From a checkpoint of a small image flow-matching model: moe top_k.
Rows from block 8, named by matrix and row number. Each number is 500 + 40 x the weight over the matrix's rms, rounded and kept within 0 to 999. All counts start at 0. Numbers have three digits each.
# skip: long skip projection (model.blocks.8.skip.weight, 192x384), inputs 256-383
skip.60:448547548502498514468531466538486496548534486496494479487454449520513512451432498475446469499459508511454532482524572508451510466439538528551471552575463510484431411506495481456473508591449509457469506498532487532605477533525496598508492548469529556449491476509511501478501476528492506574490523465497530517569488540447523496504465507555507566529506494474518511470469487491524488477483
skip.61:559462562504510459520512568545523523420503510448507519555452502508528565497487473453457463483472470441443494463518567486479475487492474541492498443415499500533486460538475576463538468604512441485506490510522508533464462528491489546505531495487509463484531512494523518528512465522481595478505508498470517501535501526510532523499568480513468479507484479539468479520440485440553508457539
skip.62:520513542493456446438422457524531477442559492581509516502567474500496532436517550539450481448525518527518495499511526482510472454506371479478462533559454501485439509499538448486515515478476500487468578511556517517495515512498476526512480508567470499524482481479459459504549536526559539458614444468576498548573504436562497517498514532434435529519475461543498508480498517482516490468535
skip.63:403510539485570503574476490534522510460457520470539493513481444503523476523525457466442488490483460543514532483580512526541438422551497577489551524486492496505453463450509464545518496429577509498504569479520483442518493549517515555514581494477533548499538614525475443475504507522462476476450486564483501519456458522504473517513504506486521519513494492493584536458511542512477450552492
skip.64:482506516498539564440497484524418513504520486484504480490495542510474512564468501489491520473526433480523540584489445526502503484500499496493480520497514463490498523497531521529528520525530553537459526496495509505453506490524494523525475421529519479545518506495530503494515467496462503479498483507564488453508497487504472558499550466439497451460502496507463489453479513517505487498489
skip.65:448447429513480489496457429525457463473486473490477508490554478543449439566518516557502511514550573504463499594492485517568468520480494467511505502539495499511477459503492511522461501488462554410492552505517475506590528479460466469473491527509486455501516483537483543513450516457470477445507487450470524479502520489503529553468583517484501537453477470496506490454484458538522510470493
skip.66:500542551498545478572512504493529460416546451517514515496492502500533531507481506511541482483508550463490487500499502554523570566512503467551472458518525558442438528526561543460491539492547468483453501528538513486499506515542523501477474458471512501494530515548541505512492521432485439479504479547518527497551506516446545503502496478493461510506529511469529483507451483570495425497542
skip.67:489481559510533487507526470479460481496475543455534495468462564541532506468483557477483482513489475511444536502567473475471512506521470527520488434503499543503471455550483506454484489467507455427497559566485541506472545474510518523559502514527472484458402517540462439495518500474502526449509484483470535536486496450483502503452510521494547492537528456490536562473435469481539489559527
skip.68:514556519491478482478477538470472523566475515471522585468485466485537481548560477502503527440482515495584530545510456514465491510461450522479521475499452459475465484501497426538475526466544553479469442538490511483526515584510544555477545461552500462444556532473447529528482486447484494486493485432539509513531459578517445481512514559502523533478516479576493526442407561458452495492477
skip.69:497454409482515471509434457519520543527512493474492521519529471470500516502577486464482514557493445463457475507430494499472504477572515476566494487503544508520550427572483560530525522488537484505500488486490524580452452515554429490471529447495504447546445474517487530474519520551498527484488501509497554507477482542499460519472513465483471491483532465509499507553466516546506475441492
skip.70:436513506558485516525544507468567499434469404483497523537444524470554485481511485477533467499456446509488460500473532534432493538486481491478532506449475503590446508481515509470541580472531499505519455532445539469458492525538468513518497521523492506534538554459506518474537551529532455491492505449448544585533451503468489482518460494444503466544593452518497531538485505477530528464511
skip.71:493469576509535479543532479530495433516513496531503516488481540522475538484484486543553529518493496523488518516560573488509468541473449483493507511478506522493531496480477507471454481485469518461551470521518553469500450552543527478510489441515450588433527499503450406495488527533511503572488483508504498548526529416451505471531511511532505506504472492491498558526533485488494502495483
skip.72:489494524502491510523448497492439510481460485477486485532482421426478461529497460471543496492541508521500481484493536450492540498519509490493563467490562465544535511571501481484508534458509519506490506510475512469496437512486483505416550477463463520466479512432481556508495503491485448481503498469529505499524518494468491458489489489521508489530537444471528541511528530530485485539485
skip.73:539472529464460468448530525477526506545523518524482457513461415498562491515433496464486493488546482517489502476533533415466499524530494565513481480450506478516536495488541525490510538541538462510435504544538503521489544485523536544541467501479461508541560467484517538511514532498450446532499509509585573450505554444476527536478472522471501562488483519483430522462523457486501444481485
skip.74:456446522549458532525505462559499464482499449479473478497511495535509525484530492543482472480524536503457523524454478526466448512476494452535541483479445522481566463493454469506545504547484515485545479509538455454504612494493548550506459511523493458434450522486488494523552511492514514468518520416491526527490532514488512486487510500476488536507474532512498496493492519517491530513575
skip.75:484482512524545510488477513507498504489501515462527511526530487538467489515486572497494543537475484504562495479482494524410466496514406470462476442505488525494513544560513485480526505458432554511516509493480529463494557457513503500498441499423494523425520488513449541445534460559560466524574491498491410495481507451540541499502489468564542535487529472514546483527496487534511511516525
skip.76:515459482496532527439474542543488470521513599478495463456527538480473469463505536504547492503567523503538540501530525504480491490450430492452498420524444489472541545491490456535518494543477485519526542487499532498424494493525463512502492503475515479446483514458482511506481498426458498456519515516513506461503480499447530483515565429537466430491491566527490512477514512500523519449475
skip.77:480535473495503541502500559556516467470526515507436447581408468496515491481562459461534518531441483474528546501508541582519526500507479514522476491509506503519481470490511495448453446497451553545525473559462464509508514507504535537573527422482515513483547462497461486580483472517516449481472488515485460510506464510521538551521552455517474530514510489441515490480475480498462506544550
skip.78:538540472501518488494563431489447480454495446526468464523504450461469550498512500535537466539479497474471530488494477530536583470460557531463490542535556480462482462552483552472461497494461510500470501476486497472582470438529516466512514509578464530423497459541482505480490563479444444493543564473519526477514447518521461471491495503495503557504498483468444481528514455509428502444516
skip.79:486522534477482478484481499467498557566568553509447444484512491461505474539455498519455491524423531478511482594449579483482489494549505500562468431481520431567533507511527510537559489492537492514479489536513556523454512474534453498485487497506472532473516494499466489485485484485520492496516447575521512508460541476530464470530484514464517497445539576544527459519508513410557547497502
skip.80:517451526485520553574519483541476454486488509505420416494481517500494492500486514504496463492488487440552450496563550514458484477575486515539524538447517524504500498476489528425418500486512465499559459548486533514389545474456520510519533547429577588560442489477432462452478487522499506611502478457466458574431470484468475496500457523578480503520457486499470488487511516496534514509548
skip.81:492524529572491410528558438543468553478529447435498592483439492485513423491499514509558530548520520535575584513541491481478526545489538504470487515501475476528538487515469463532525551513480469531533508493509483495517536519520534466487537600474479501458468512472486607499494554499480443501484492476542499514506516474504499503515473531469470515445547557539520466511486537561571568526446
skip.82:512523505541491491453527531524481520531538471533448486555480542492538509539485541495494516523475514539515489525460471512507455496478471532494486463501591467559534454532487561460482439575492525534519492481395494496437442470441500435463555465524532506494474481536492544492488516509465520560542520456527481448533499517527480501547507499501448471478453502461499468492463480488562525511473
skip.83:573554526463468534520471482531500539550442455499464483552515494430502486484453489559518496466512458502549560477484450445495537552496452491521531504523536563506452550452505556511480448493527488433480516543493508447497517459446539488570452466503540541529443472550404427556481486490552418505452513451487518458491533495470549544503491564585506550490456446520602474503532467502430485557483
skip.84:474453478509493474547489470521524496523453503512522486495525526528571475487511477541552531499523539479530526497516518455452465554446477446495563434452424535413480477466547525533546521512511514486531522478521542495495457468520537496524502519481525525468547529525550466462493481549444473496512532512450467456528505486472535518563466427466521506541445501495530522489470504487475474468491
skip.85:563457450450504516525431558519491486435509567477500456563454464497482529550516458560494526531465518467512476456465589529522476519475477464529536606489486535561511516491583536490476543564471520530515488487470486510437454529473495521508492467493505478548452462471472532496512564506435546489484477481524448482550524478538493510467515517487510476483543411474449525548540518453531540511570
skip.86:526508515471432462491471515491492551507497488492507512535479528422520503510537481518524516490541502460531539493480505485498484503450527493481459507525480500536410428504534501501529466478533472524546479573414513441439459487520499496447502523537471497442455537499486517481474467483538484541503584570528543463613430607483473440511495518455501541528573495543475489523438471514499488535515
skip.87:451462493552458547454451538557496536477479595509493539491487451495532479492526442516457482469532497394490500502463462480573474508506504434494552528466501450460602467516488526522495509534473471592495486581454494560500513524496488525479492493493449476450471530456586504489524474461512521499446447518471410546492512471562501478541539482541488445537441510524451521495509547484521427559505
skip.88:471473434524544425494471514469540489470473460493508542467597476475450487475530494514488493523517628478510434510483480567532494475500407411460510561510527464482481515533510500504493537513519529469516521467500498542489465474521470494449506477481561557536551524594492552512493459430418480506500472539495524507483467499524476451499452526575448477482519489484507520469495507518439514481487
skip.89:476501486480534473463458538460503461470467544577481560464565524512461516536482578493516521530490555511529481499517507497523529528485535477502489511498504502517428534505463522483534471579461521466485474504493461450524514501412480466497521561508549475515471565540490535490530550478501527489598484480518483508483574469509509547467475491429516443457467550475546476480488449507547447448502
skip.90:469495466461464550567594522486492468497475441502493500455474539496515517499481500497516445480535498515440532456517499487507583537486566511469509471525465545483437446478490489536444452477461451508476530535502495496554445528461518458433551556520503522507485432545471452519488488517474542499490498437464463483503556530505521494522456470492548521479438522469471564465460482503538476535449
skip.91:496562529482496454477540495479472467492614514512480555483480478504504528514492511447532520503465554505475452542446534534506524556475546481525500534500507401419409454506561442530463463450546532526492428500525498502556490482535442537496496479470520524539481525514473508493494549493505455510531566463426534518507476539482519552467477434511514602610563461423538511524507402478494481478467
skip.92:498508461495513482465558580497508540498463531489479446449510491462563497502452506503458459505441407457522545490456509514433550545458518490454512508474547492475502470524443452479468445533474436538464482524514462547470519474543522502513544463453529480516528505504526492523434509530507527499467552458520428517502500543442511550447486531565479522579519510542474534500464497479511518486428
skip.93:480523494511552503544516471447532519522450495535500526515470484510464571511544527505494527512427513520525524557493486505519537490405462445529514491489487461515531539527509533453564438501531501503522537573483538531481498521491571464555433468520511514532532551508558541498507460467465479468506497478551561483456451539495479449495448563515525492458531481505564513440436465503493504508502
skip.94:501517499571516474501530502519505527500558467536505507470548455517491497515516527508504587483485505564493431495475504464543517480506487545489461489494498553518464506498498578550463492508543569503512514475464497452459516487525543515568511472492491467413546527481472455579487515533394458521502482548451443516483514535497469557555485502562518491493514500457523482524499522429559489482469
skip.95:466537445459461480494490465486471519515552472496495516492489507509496530521525487493562476456521486486524533518560471486470496521437516535485477503579509513585530481485496500515475462517529516510533479496502471489539473474516492556501518475540484468509520451488453515451506479464489485559477511555516500470542496538494470492551486510490481444486533505474521562494477523529484479460527
skip.96:504483453481503491468510496518512518516537542548503480503560473519525462512559504483568510470499512555489500519499498459515563512550468496439479513501488535537508493497504488497496465470520504464561530499491524502500494431524531520488513531521525490505473475469525480458546540527440455507519476497532587470474458484529559469517485491510499445468485516499513545473443461533483553483491
skip.97:540484439471511551474539444530560475535513550516536443542496518485492440485509499496485498517501492457512457487479506532533444503519486502499539517525548449462501492518594501522511543492509532454502522485500516499487489495472523516546477526524452506554492529491514441484508474466436475538549521448468511529452474484493534530516548528570491479562494466440519476505521493501485515527562
skip.98:496496510396441511502588485486515498470472483504490517519508491500487452529519470559547479537523502530495480521556529481529505461480565536492478483537464438504518507513474512514495536486595492462486515462560472486521414458454494521475502482491525501533466481498401558503568454453498540498531485458530522558548515504474467454450531536526541495534532527489425380486439457479511426443456
skip.99:494532507458529497532461438520409472520462508495456503520515517465508562505525464537464576544518618528457596476492474518467512463515520464494503470505528454460532492499557508461473539506509493511475454525467552461526546482551505522538511517503529541484449424483545527444476485427561469499524544546429391416490504471518476442551424439438508424509501527447450514560528539562447549502487
skip.100:476532510514580488452497514550504488506532493458466517489474525512501518510460459494501489534453490543529486484571507477469467497531491411447519558525494478527547473524499455486477516457531496445491483504608533468467512551565491508521531492531492488460544504459548568500500502486494519421520538482497482410443507496543446495469506499497480477472508456519498514470523610470503496484471
skip.101:485504522495488525540462518519516530504400495506541474532515501457498460490539499482519537486515478519490473513523540476491458519564556520516496459514506503483539492454474530507490548458548494524488548503477520518499534448563531529489520423432495536449507522506485536472484503550467484504493439543438484506508459459477563456497510477464480499574524535528462481521523518514518547522485
skip.102:466579493515437516469494532464520479587422413511495443564443509556490522516480461553486499501620491522507480522502526447465542468436527601508522497457497555494514481521537451566481452501492487527525475558559564449492547548509541475530450543463465501430497536494512547493469528471467485558455511514461441468469536547461453499503416560504474506521463524525493562504452529498585516430541
skip.103:497485509475536515504535484466459414515518502553467490546562455435548514411535494469513481539432516526488529560531423447512541520546498529515511464505439478504452547513498486504489438457419519480454520497510528594518451495519484474511525528537494547459541469563505510520500519535513498488507464514500533452504500553469500535473490477510466537547480562513490517544498477507537493480503
skip.104:534464508443500518492511485493493449488462549453446525480509537480450506450552489496540483496575531530500520507453505517464548525491506453540558523512484483518490469492503522540527519562504493490511479489586514457496493500552486514498506458518506482539490524542495476486490473480531545428495526477462457474527577490494443494496459491517523422549537514535515519498475544441575427506506
skip.105:484548470511488533500543534561488441503510471455464492538474479500511497440506482438510545580508469495572498523473479549496485514473479581466510534477433420522530548493529512471494531516510497597503508546461462458468465456529511496504510494553485524530466495579477501572542520513530399525480579528528491494493468483506533481534491463461532517527493464543522485463534467439512526523539
skip.106:549504475525503486548542489500536502499526395464495435518545444509456494489507456500552574502511478511507496495472524444454519539474529497465568441493459558467391528488526499535477470488501467484460470540510476450512470494478546504528530525507476524509499516521437511511486476468491458565509488445498542522502482510456454493483495468481546488493511481513499513458464515480495509502474
skip.107:526518564490486503456534515428505503489540515491519477521501463496498499450461528573483529471504494466557497505520538520496526464449525499475491513569496453530472521481535505501465456465510487513556524505526484507511476477496516496471510532478551502553504478547445530450534491557521493497496526466498518519516494463451500470542432486503502514459496480475528516540514487458486447495529
skip.108:485511489445539471506547470557438469384528541506485486447492483467494528442474471437537472504465474486510479465528517520554498562494527460515463527493523491459516493511517489427536497491524538525483479569543438499550495466536493478553499436495493454564462506465523477539524526440490501518497458532412466525501520514505454511502475534451568493477534492473501547568538443510462477534578
skip.109:591480445433438503467488501492507511524446520499470553535494500492526495537491556537522477479568461497509545528514487558525513526510536518456492500547472489475400511521528509506531527487498510449461462485422551488491528500468573491457536443488567493498488462511552497442489517490572555431533459525521531506532517530519454560547504516502506504479526559457434470469484472468515463510525
skip.110:532542587476544542508509480470481455486574505505531489458453487456551610482488459471553488533437453497533523493536505473466495494502528521540493493559497474479578477484540494449553455505540468492503436533546571558457499454489494522487491505465557497536494491486540537496451430496455523504514536505464494518483472507557523547468430458495464481513496492544509480527573503430511429516525
skip.111:467508536465512493496504455551453483477494424495436571531504506508495523454471520471528485493532562526484559511506549537507439475484478521556477518493534483516459463410512521508531566438510562525468514544550518471507494505571462502425462542516468517498503479509525489516521505612480480490518486513484461572509482530540527535453500484552447543556506531485556526474523561511516514499548
skip.112:494501505469482477481507530529517484501513494518494466591532528537544513519507533445501507511467453489532486480499560524500516448496445511501543466466499522498458575450481499480520445459406573564562455497481577536541537532522433436516469479493515453502508467442523491527502507510485467534523527538467484519513483488442510448524503499495430520519489514574551528525458470483489532427534
skip.113:524493553484497500512526574467544534471448480533481457478466467522485533498569488488526487444454504462572472457509473454490549501557530530504473489477450495463514509508479564463504490496473514486542501479503443533472421521503480478539564501488562461490544387534469442521485532588500519543515470513513489514503491474517513510442487496505520500535530556480472507563477480489533463533462
skip.114:478486474505514555542478514513465406542520549503477490533484506489508463459485470480472470490520444498529557529475450482524510502526524529438458484556444416447465522464462462465496528517465486497455519582533516532575482508510533499487421543569469515453501489555457507537543511497545504453518469451555464446452511532545503469469503539472484454548514506498467515468465495525480459488537
skip.115:555527543544449485419541512457502543517542485507532594459501566564507477513492527441528537522477510516544525538507446482548475447479532471488479537483545510521461483497451534572521464549520535476523526543511503515517489464542439498533479519484528484467477515505481566551502515473528489550524556475537517550495422434554484505496468508427534516481491535481492497459489483499524467488445
skip.116:577523504480425471537447456480533529505486503507524519454511468494448426506510489570521531509495480580513484477532516516485531470517485506517474487484525474525431496428490560476432494503506538515482479560478562534486506559475498518522508516478536573512532520494470529475476531525504479479479456452470511495511495531515495525536530499514496453483485489475578386464466504527491485470483
skip.117:463504471512539479503478479552497466455500508512474528502508467415510472531496500540509493502474436490573533539431472470568460589495484418488495529524549545488537502536520416546474562441514514486485527484564507489522485446470463544410456554449457566502466570471474500527509536474516543518540451483549545541530464451504325483455501561469541527519544524519489521579544520485579458492515
skip.118:556478548395498494453537436464509496449537527531489486515491512485506481458512489533537486503481547473537538518497430520479515521542532473499563516552507522507523504553495538506510510484466505429525474451570529457519478492479503499507562511498584513507523479459495585488507518508481518536564499478514517483484501544488487522476500579531501476547513520514485540518494538529508537431536
skip.119:459572503523528504447503515533479506484496452514483455490490547553553524535496488484529520561507510494531497476485509517552466490485516555516531457465476563481555538477451422458520485545452494506615506522449536521440532495480514503576442482395542475432486499493514494528438536505472519470450468551515469447490524473504500479527420493495476498464453533500532525470487447453531560552513
skip.120:497545500461508478514526496509576585542521523530533475421511518529495449501484505431460496494499520552508483450424443485506540516467499568517424500518543478467487538549512477519520500498551464491485468521440491516451509519559536476520522569482504481552446510555473474419557496548492444518512512482474511509471449519496505469515503497495509500547525469444510500513493571521505505504554
skip.121:525538432528446534503508522531499488567576519466553539463517529491493504508499503515516475509498490490551509483465548503472432532538454479533521461521491462541488520484492481509478487527547498470544466467480591431446599528432495524492499453505494510477472521451529533483468474482502520520573521491539457484477507473536589469463576600554467435434506463491466547521513532544504496531464
skip.122:556527527460458499416512540516512486501465517468501548508518505481533447451478497490499511451518544522495550470515505490567483472432523483444459495473503529516498485481534470520511502504490537531472468580574469544542477491488523438483489492525527462521532485511501436468505544491505519465483474492512426474541518470493526525537518510502537457523460517497463482516523509484424560517453
skip.123:517477484483516455539509512512541460476434454485505490488501515454509465546520475554459462479500490501469497501501479526474520446505485446491512454489511454468489453491486468481530501570554495510504452434536477489510515526460501499493504529520556565552569470503525448527498471497490463525470528535482514560538521483483476491537515532464450496468516503490502515439477537481444529414490
skip.124:541550428493487538551479444453550497478477528463535495514499486505497506507485532472529490471465502479537482511508468456587524480517482521514518516533498483507508545470506487493473537501519492502480474488502514388516519496500509465496472505523477445474517521453539486470504486481536585467518494515554469405481530502566573540509523539496510542509534509485444456506486517514527476504502
skip.125:560486507517456458505504485473499526513537469531548542504527478503498498507462513518475461477505530498450428525476437457498519509483521430520484498503509481533509501553550519525480527496502464429489503518514463519464523456488527430493555503490511497531464456465478489480519527515478492522522513531554534528500559483530519565512499511504436490408484488478503499549518508515505505531545
skip.126:494491467560519447560535468517424492434556496482504496473510531411574483501518601590523453524522466548532462525481474468433411498469504547483489561551527495550484501480464503509569487481528519489485465490473456449503477502475534539409488580511421519560513459535472478556501487569465520517520564525532514489471538491551517533520441523482462508448484544551546486468548500487489513507582
skip.127:413455506493582458505543532533486504470556501511447502468511474545505463542475541495509572508466477473488466534449497485495440473541473438496524502486465459501545509454499528432474523561434487533475495485488489498477531476457522541531481514509576511487468513523538519461527410467517552416497498532477495459490560475481487497502558470566570470456452511515484492480512495486500579503540
skip.128:484483509511500553519507537530510403523554428492511522516575525507475509529453567456518448581522516526508512440492485536500495502494572535496542496458478532492477535539436539529560555533526528504470553370519530508505522457568499552518464454543426475515578507502548461527476528466515477490571556485527577458468493513544510426530534449444492467535473487471506533455518480487506511466536
skip.129:450512464509534563543443500494486415518489428515444465491475427485519546496565504478591414550510507517472485498526549510527525494509509507510476473516494538494462506512490488537481530460509443453483569509532477439496543478543551540480499478563501560514510486542539446470456523505427509468518462526500544470480571455570557479454546553495486508476508454483481538500498519479560488522449
skip.130:457434473537488509509520562530537550513483505529468449529459472482477473519556413525521465456516451529481514502473492500431485500486473495555508460526570528532559484528508467486564474467561475512524475473467509563493526499484512589551562420463539525492500453467507532505528532532519450594532503477440499505465515507504533473537527497449458475549549468456491501557444507480494502498453
skip.131:512471499522522465510498553481499500499455508449470438534488566549515436498463467525521428481511533496557514547512524497560474560464494491520449495451532506502500457516508466472493484471490485564535522520518462483437473482494499531497472507502566453485515526560518511470524536518505576493447454488471508539495456524428475476459504524466529470531537517522577461419498541581574518476467
skip.132:527459495498499505498556459492504499459462483526503481439484548504498543520474548462528482422501499505553489504498554429475486466461506469537539508551502505480537480466482444461477518520554516515539557500454545564508470569492495445514562478519524449489461537522554425534524527468509532541501556556488498554458517479480531465534476462449489533457570521512552503503496542518536502502468
skip.133:405470461477542491509535457522521468507502470516461515500548499515450490505478553512484492507465528514474480469502484441486583462492474505505544470478495490533509501511459482489471545555491501504506503497559547546507467521475431544503505520530464499563539428517465549529502484494460516472524521482554519499435539468487429497495488551480477481524464515511529551464514474534555511415478
skip.134:545499468508514501484462549495504537483481548501509478548478449472494488505579547498525453493453520498523486470540540487537567517491444495520509504541459528514466419521495505542476486510519534523571515507498567465491496520540508553498531486507549508518469442487461506499482491502501459501457506494502493507508510612411506494504544530518502484526505469470539588561449545522483466484500
skip.135:481420470619561501491514499574536488536615519510488480497566447491478425434491486527458544560474529467441462503490467425576468485510437473526502546500570511517533491534454550441569513441445555510471548566474449559536507538525592514491508472459517556550536473513535468465478531483509536524479415506560452558524512498515465487534510529585431505534504493497476478524536471475476572524473
skip.136:494502484451583466496460482502490525487537523549524468514530507436507503530400489499467466545459479475542460503423495530525485517551494511485456514493543458513561471463503485459511533538521492503493438503461503489523502495481514516549407522467491535494498553462554507543493425468516487471472419464508484517486521494467463522480434542561486489512454504476535441503488526490513516451535
skip.137:503512477527564508473535531487462501508561465495461549486490531482559505522485482483512535495503467538508519535533469504542530488531502524512528489547515522511480490548508470495473448445485591511485474507460518464504535461537467503507491519482486515461616459493547497473516471482538454477532503456547461541488479502478492527474499496474496496470498557508495509465498465453545494483494
skip.138:515490509519556478469521555473444506453482476473519563476559506518511501518511514481524424465542517457553489493504442540522476511470530524528460509494531468487521497456465489471473525532470517513463483551537452555508497468490565546519537503500468481503487587543560504471545547520510511525514442518455495518524535536550494533546427548449569486505523541506532445483468534580459506476461
skip.139:457515525478512520587494519482492531491509489505466520513527521464561525473490518410516544484479480465482485489493479524492567510540508500506475464493527524454472463426494497482468496547545501548487468516458526490505518450508573557541535451505554584444536445472466497518488442464527491481464512471483493506469485527495503476486468489459498516551467487480500527507525516477470484514520
skip.140:503491510497525503553541532476462460490477524468496519520439479474514533518460456473443542494502463459498540556511562488456510504531499513495517480534481437498502558528514446509532518522481470541378492500543507567490547514478470511543504417502464504462544533469520496590503483461498536442512520481478494495496528494459521485510505499531452489506440508477451469553513516541472457448535
skip.141:486501595468501490511500476508510477493483509487468568515400538461515545490516470475532502587442502591521550454579492545490512519530536544497459537519520536561492518521514499534462507505513455514517583497483479460428513523501435431496520517432498564468526557438521464491521493524529468494481444462453534525455460559474510492485540573493475523485492472508585485478479542455516467512495
skip.142:534469470500478500497525545490557508499516466510503446518518480503487549469471494538524467569472446427514448588538482490532447482510558557502509531477521499502483495500572519549504524537535490543452497505522509515497452488461513550497511526499484556481550465513519501593522502498502463511518527543458537545513498479516500481525516430519544493482460567484488498542542514537472450486515
skip.143:515489496503541491474557481519498531521513541514558498535528479472505551410453533437524473484459512489503505484511496472487486508500489498472582484433500506495472484468518448491535549493529487509477515486511468476505492510464476520523558492507487520492518512475577479433524509396501489497511508530490512494517481459523537460426520529487498511512463493449484561562508505504494544483486
skip.144:464443472467507481455476503518466491511562518481452564497491441562524480495521503473504544504538564487490495480539519497528553535495521551485500490494493514467499566605453484469456518537552444490462567509528521530546558478529485538522534485494479507482483472529547546448514572470483471521487460488490510488502502492468510514519498501466495498486502495440458428557491531493528532428515
skip.145:477502482498508544487495421546511531500536539449542506491495505469487484510528530474471520481483489450527433473510538501531448501545497507467443505536491508493525535511521533488489471417473547455465514480488516499467470517500539456537518535497533435557474523468486445442471445513538573484454442488515518584548475492538472487500538478563513470483451503452440536583488387476512449559523
skip.146:483470520473512509517539455470503543510501491477503512505464462530495477580523481519418544489490533500454489489457479469565514477491559477603514485472510428540515492504507495448533454499486448508441480558469508485460423533438488495459574555494494496471563516455497440516491492470559520494441463450474436497517468482490474449539549507455576510496501484566511549508502585468515497547427
skip.147:537504528518472514556534483491533500458476484465509463484486505512495498510491455456558481534438572480531559456476510489505441495461463491396560455466502520502516450486457491452502491521580499475467509510496527516504520557565408494519553506477454470435471476512519532562460423439495473524420531499527511444509442497501492473505494534503514506523480468526569464454482515485535501459524
skip.148:542486477459494507460478435486424517540487488499455491481479477487473516502443530435494495464514516494535531506556459506560515424529532528521481474539501494520572511515459546499466530566494424529495457496431463495448460467507456479491477509563479468509486489492475488517559494533535504520492493534469439513442580518508458559502461497460511454510528501488500552455476491522481548485565
skip.149:483507517473513455477559499469509593432478495488471476484444473562447458493474493453453542576475510499516452467459510470482567457551523457489551531485458486500533534470483481465508508469438432561393471468501502473481436448487483509563512520503438500494479516482505524509443549516462442503483528528494482478530452494523434453461467457512494523468446492544535496515552507544476522480477
skip.150:517500461484504530528512555487535534488518461513483503481533503578511508489490513551524524522525472514500533463533480414510512493492559523487555459508489539515450475486445458494541468489494436534504466535458476516518509484461482512489503456512526535566481458485497535489493509534485462445502540551420501467457523468498467495534450491530531518525493500521416524511509461484432474556456
skip.151:502435477447518482507529528497452473530514568494535492445460519477578565495498509478483490444517494545474493450532465548485523542483451508442478513508479505487552507502452481457523447482467473539479491521504472429539497448489528500514492465481489454567495463509464467510476530488473481502477527549467453466478439485428502505452520488530477473568507496462525560526517459555494557494510
skip.152:515453513425446479486529492504515504470468511517459431535525484530486507512514516494502493545494517472487518488498526512559457475485576467533562463508513468484518525447545502520502564589522507463469500506526478554509524477588523498528506522450536501512530435489578459550488517519514486513503468544490477444518485512502500486508507515586426489521416482513499518472555513504504432510589
skip.153:486494458479499448481513467449505494510445523481506427517444499524519532540453519536484505564456516531470523513484558526499499485478447473475536545537495503485457507512515530482522449461463475519522516506485542475490440525517528499508552524470581527491441502528535542473544529487494473496439526528530528477543508565433525514469423480527510464496530513474481518495519472456474513465545
skip.154:569493476476423499502537483449513512478467491480530483479522488520462462556476473537504519515525566534457525543475530537445497501451475457435448534490528516520486453494475567554482501479411489502471493519536510460527419498521480487491475488522469492483594492507531505531488471487482540499528526511505434455469454488479531536534466557458481481513569533523473526519512530529492500478504
skip.155:563485548500517506549514532487455412423511570468535482524452469464475515473558482484539444490506530514519547423597525449496526593522428516464553469499491469489526494462484521499522515508494418477464456517558524486462533474499489514536497509524520453494549495469524489495504492515511488542540476503480490454527461501450507492462505447500463491502546479529523530518437521495567496515502
skip.156:503534467486478509499513559493453482498480419530452471517528530504507563448579508459557541498475469549534561438508541467512542515461501553482519461539516552514517475496412492520515483452523507516580489485456433502553531476542523492463491468540491471485487508466488487552521456491518487499472505586467508563526465506472488477502484505496465518526501487516464467539489512519514510473445
skip.157:472481488487499516467470519543518529484507509494502540534483496480540487528545486508486546478514519471505507498535459522517539465517517518489493523538503458525505529467530547475485469486389535454478526494541529559504505511448517515464520507460522485446525478450464537452470522469487454505467571441481468526440485500485547482497513483476411548462475471506455520484555510479488520540505
skip.158:529490499540478547481552509463477521538565532533493498465527499485468538525524540519530513519575530511470516506474510484497519521520603557480493539500494495535518480533471546542576493505531521508515500495517502477509403490527496536501504528529455514510532571512530540517460443497496551494470485490529539536477477552592531504524430533503461535448476496510511477482572475516513481515519
skip.159:497500545451548505470569531501562491489465511531528481445498539494513514512524497531487555513529468504514506466497423471498587487487432441459438470515526511507500548490539527474539526454491534423492510505487501506540478465561470450491606461560543472488474544507509519488532476520556525442459510485539554492514382530510477497481578581537571470414539468507456508515428519457472536459451
skip.160:540523537492529465442512547429518401561488456502547516473545491506428561549490448535515448508538515496488552477519533490505540449474509491531483528465518514511462525550533497509539440508479518506498465529465506553414507463473495488477478465514553453503537486491504528507505489528520400517500543509466495569454507489487469549471525436475473441481486530505498495491444491495460547505485
skip.161:446536522466532533499460504441433551495511481445514435462458516433489542486552512547518484457435522541527506540528484540514468556468490485515458567548542503505503484501515466494422450474433508514479507521469505459455512490471514606488464524538521506451458500485449491442532522473588485489498513487516513528559462527523460457499467522468511502507520514583471491492484477431478552502504
skip.162:496493482516541473542524428500455458559520522467511463459542462434533468499540502489494445502512442525510500516545482406513476513545521459480502467494490519502473473487488536474430469472568543478532530481523531496482503414507521498545452493493522528471440499491471562444511493529474490444505493465481469552534521450546494525462470507493511470487517590445531465494524524499525487531501
skip.163:473526512481534513516513485535492573395444445572516490553467517552528516460526532513477488499528500503464512418529489493516526492519492494525494535521550506457492544487476530482500525460440475494607506500493489496513492497459510542516521494498524517504476481490450524515519452493500523548563448474463477528535450525468549465464480508494448533581507475485501480477520475548471554515503
skip.164:527460496478466497457527507560550526544480484543562500524537554562431482526470530540490487545515557550505504547458459534491446496451560516466509460516455523537505499489501507546476502521542482441553584458439465526515541530447487518469564542522558483500507544526517518520529518444550511530493500517519547495498536479522493456479548544462504508424523517517470464491499538570511465493474
skip.165:447502486444490458494517483477526489522546522464490549570502522514443496499475495446469459514508534431477507515528499501501495520565472509486513452476529526552478418510506502483452550464493540444455498499596527489570445469519504499475511496438509516607579483501515557500457487450422587458490505568489470450459489480596510474467474531525555462485540497569481522499521447502477482561471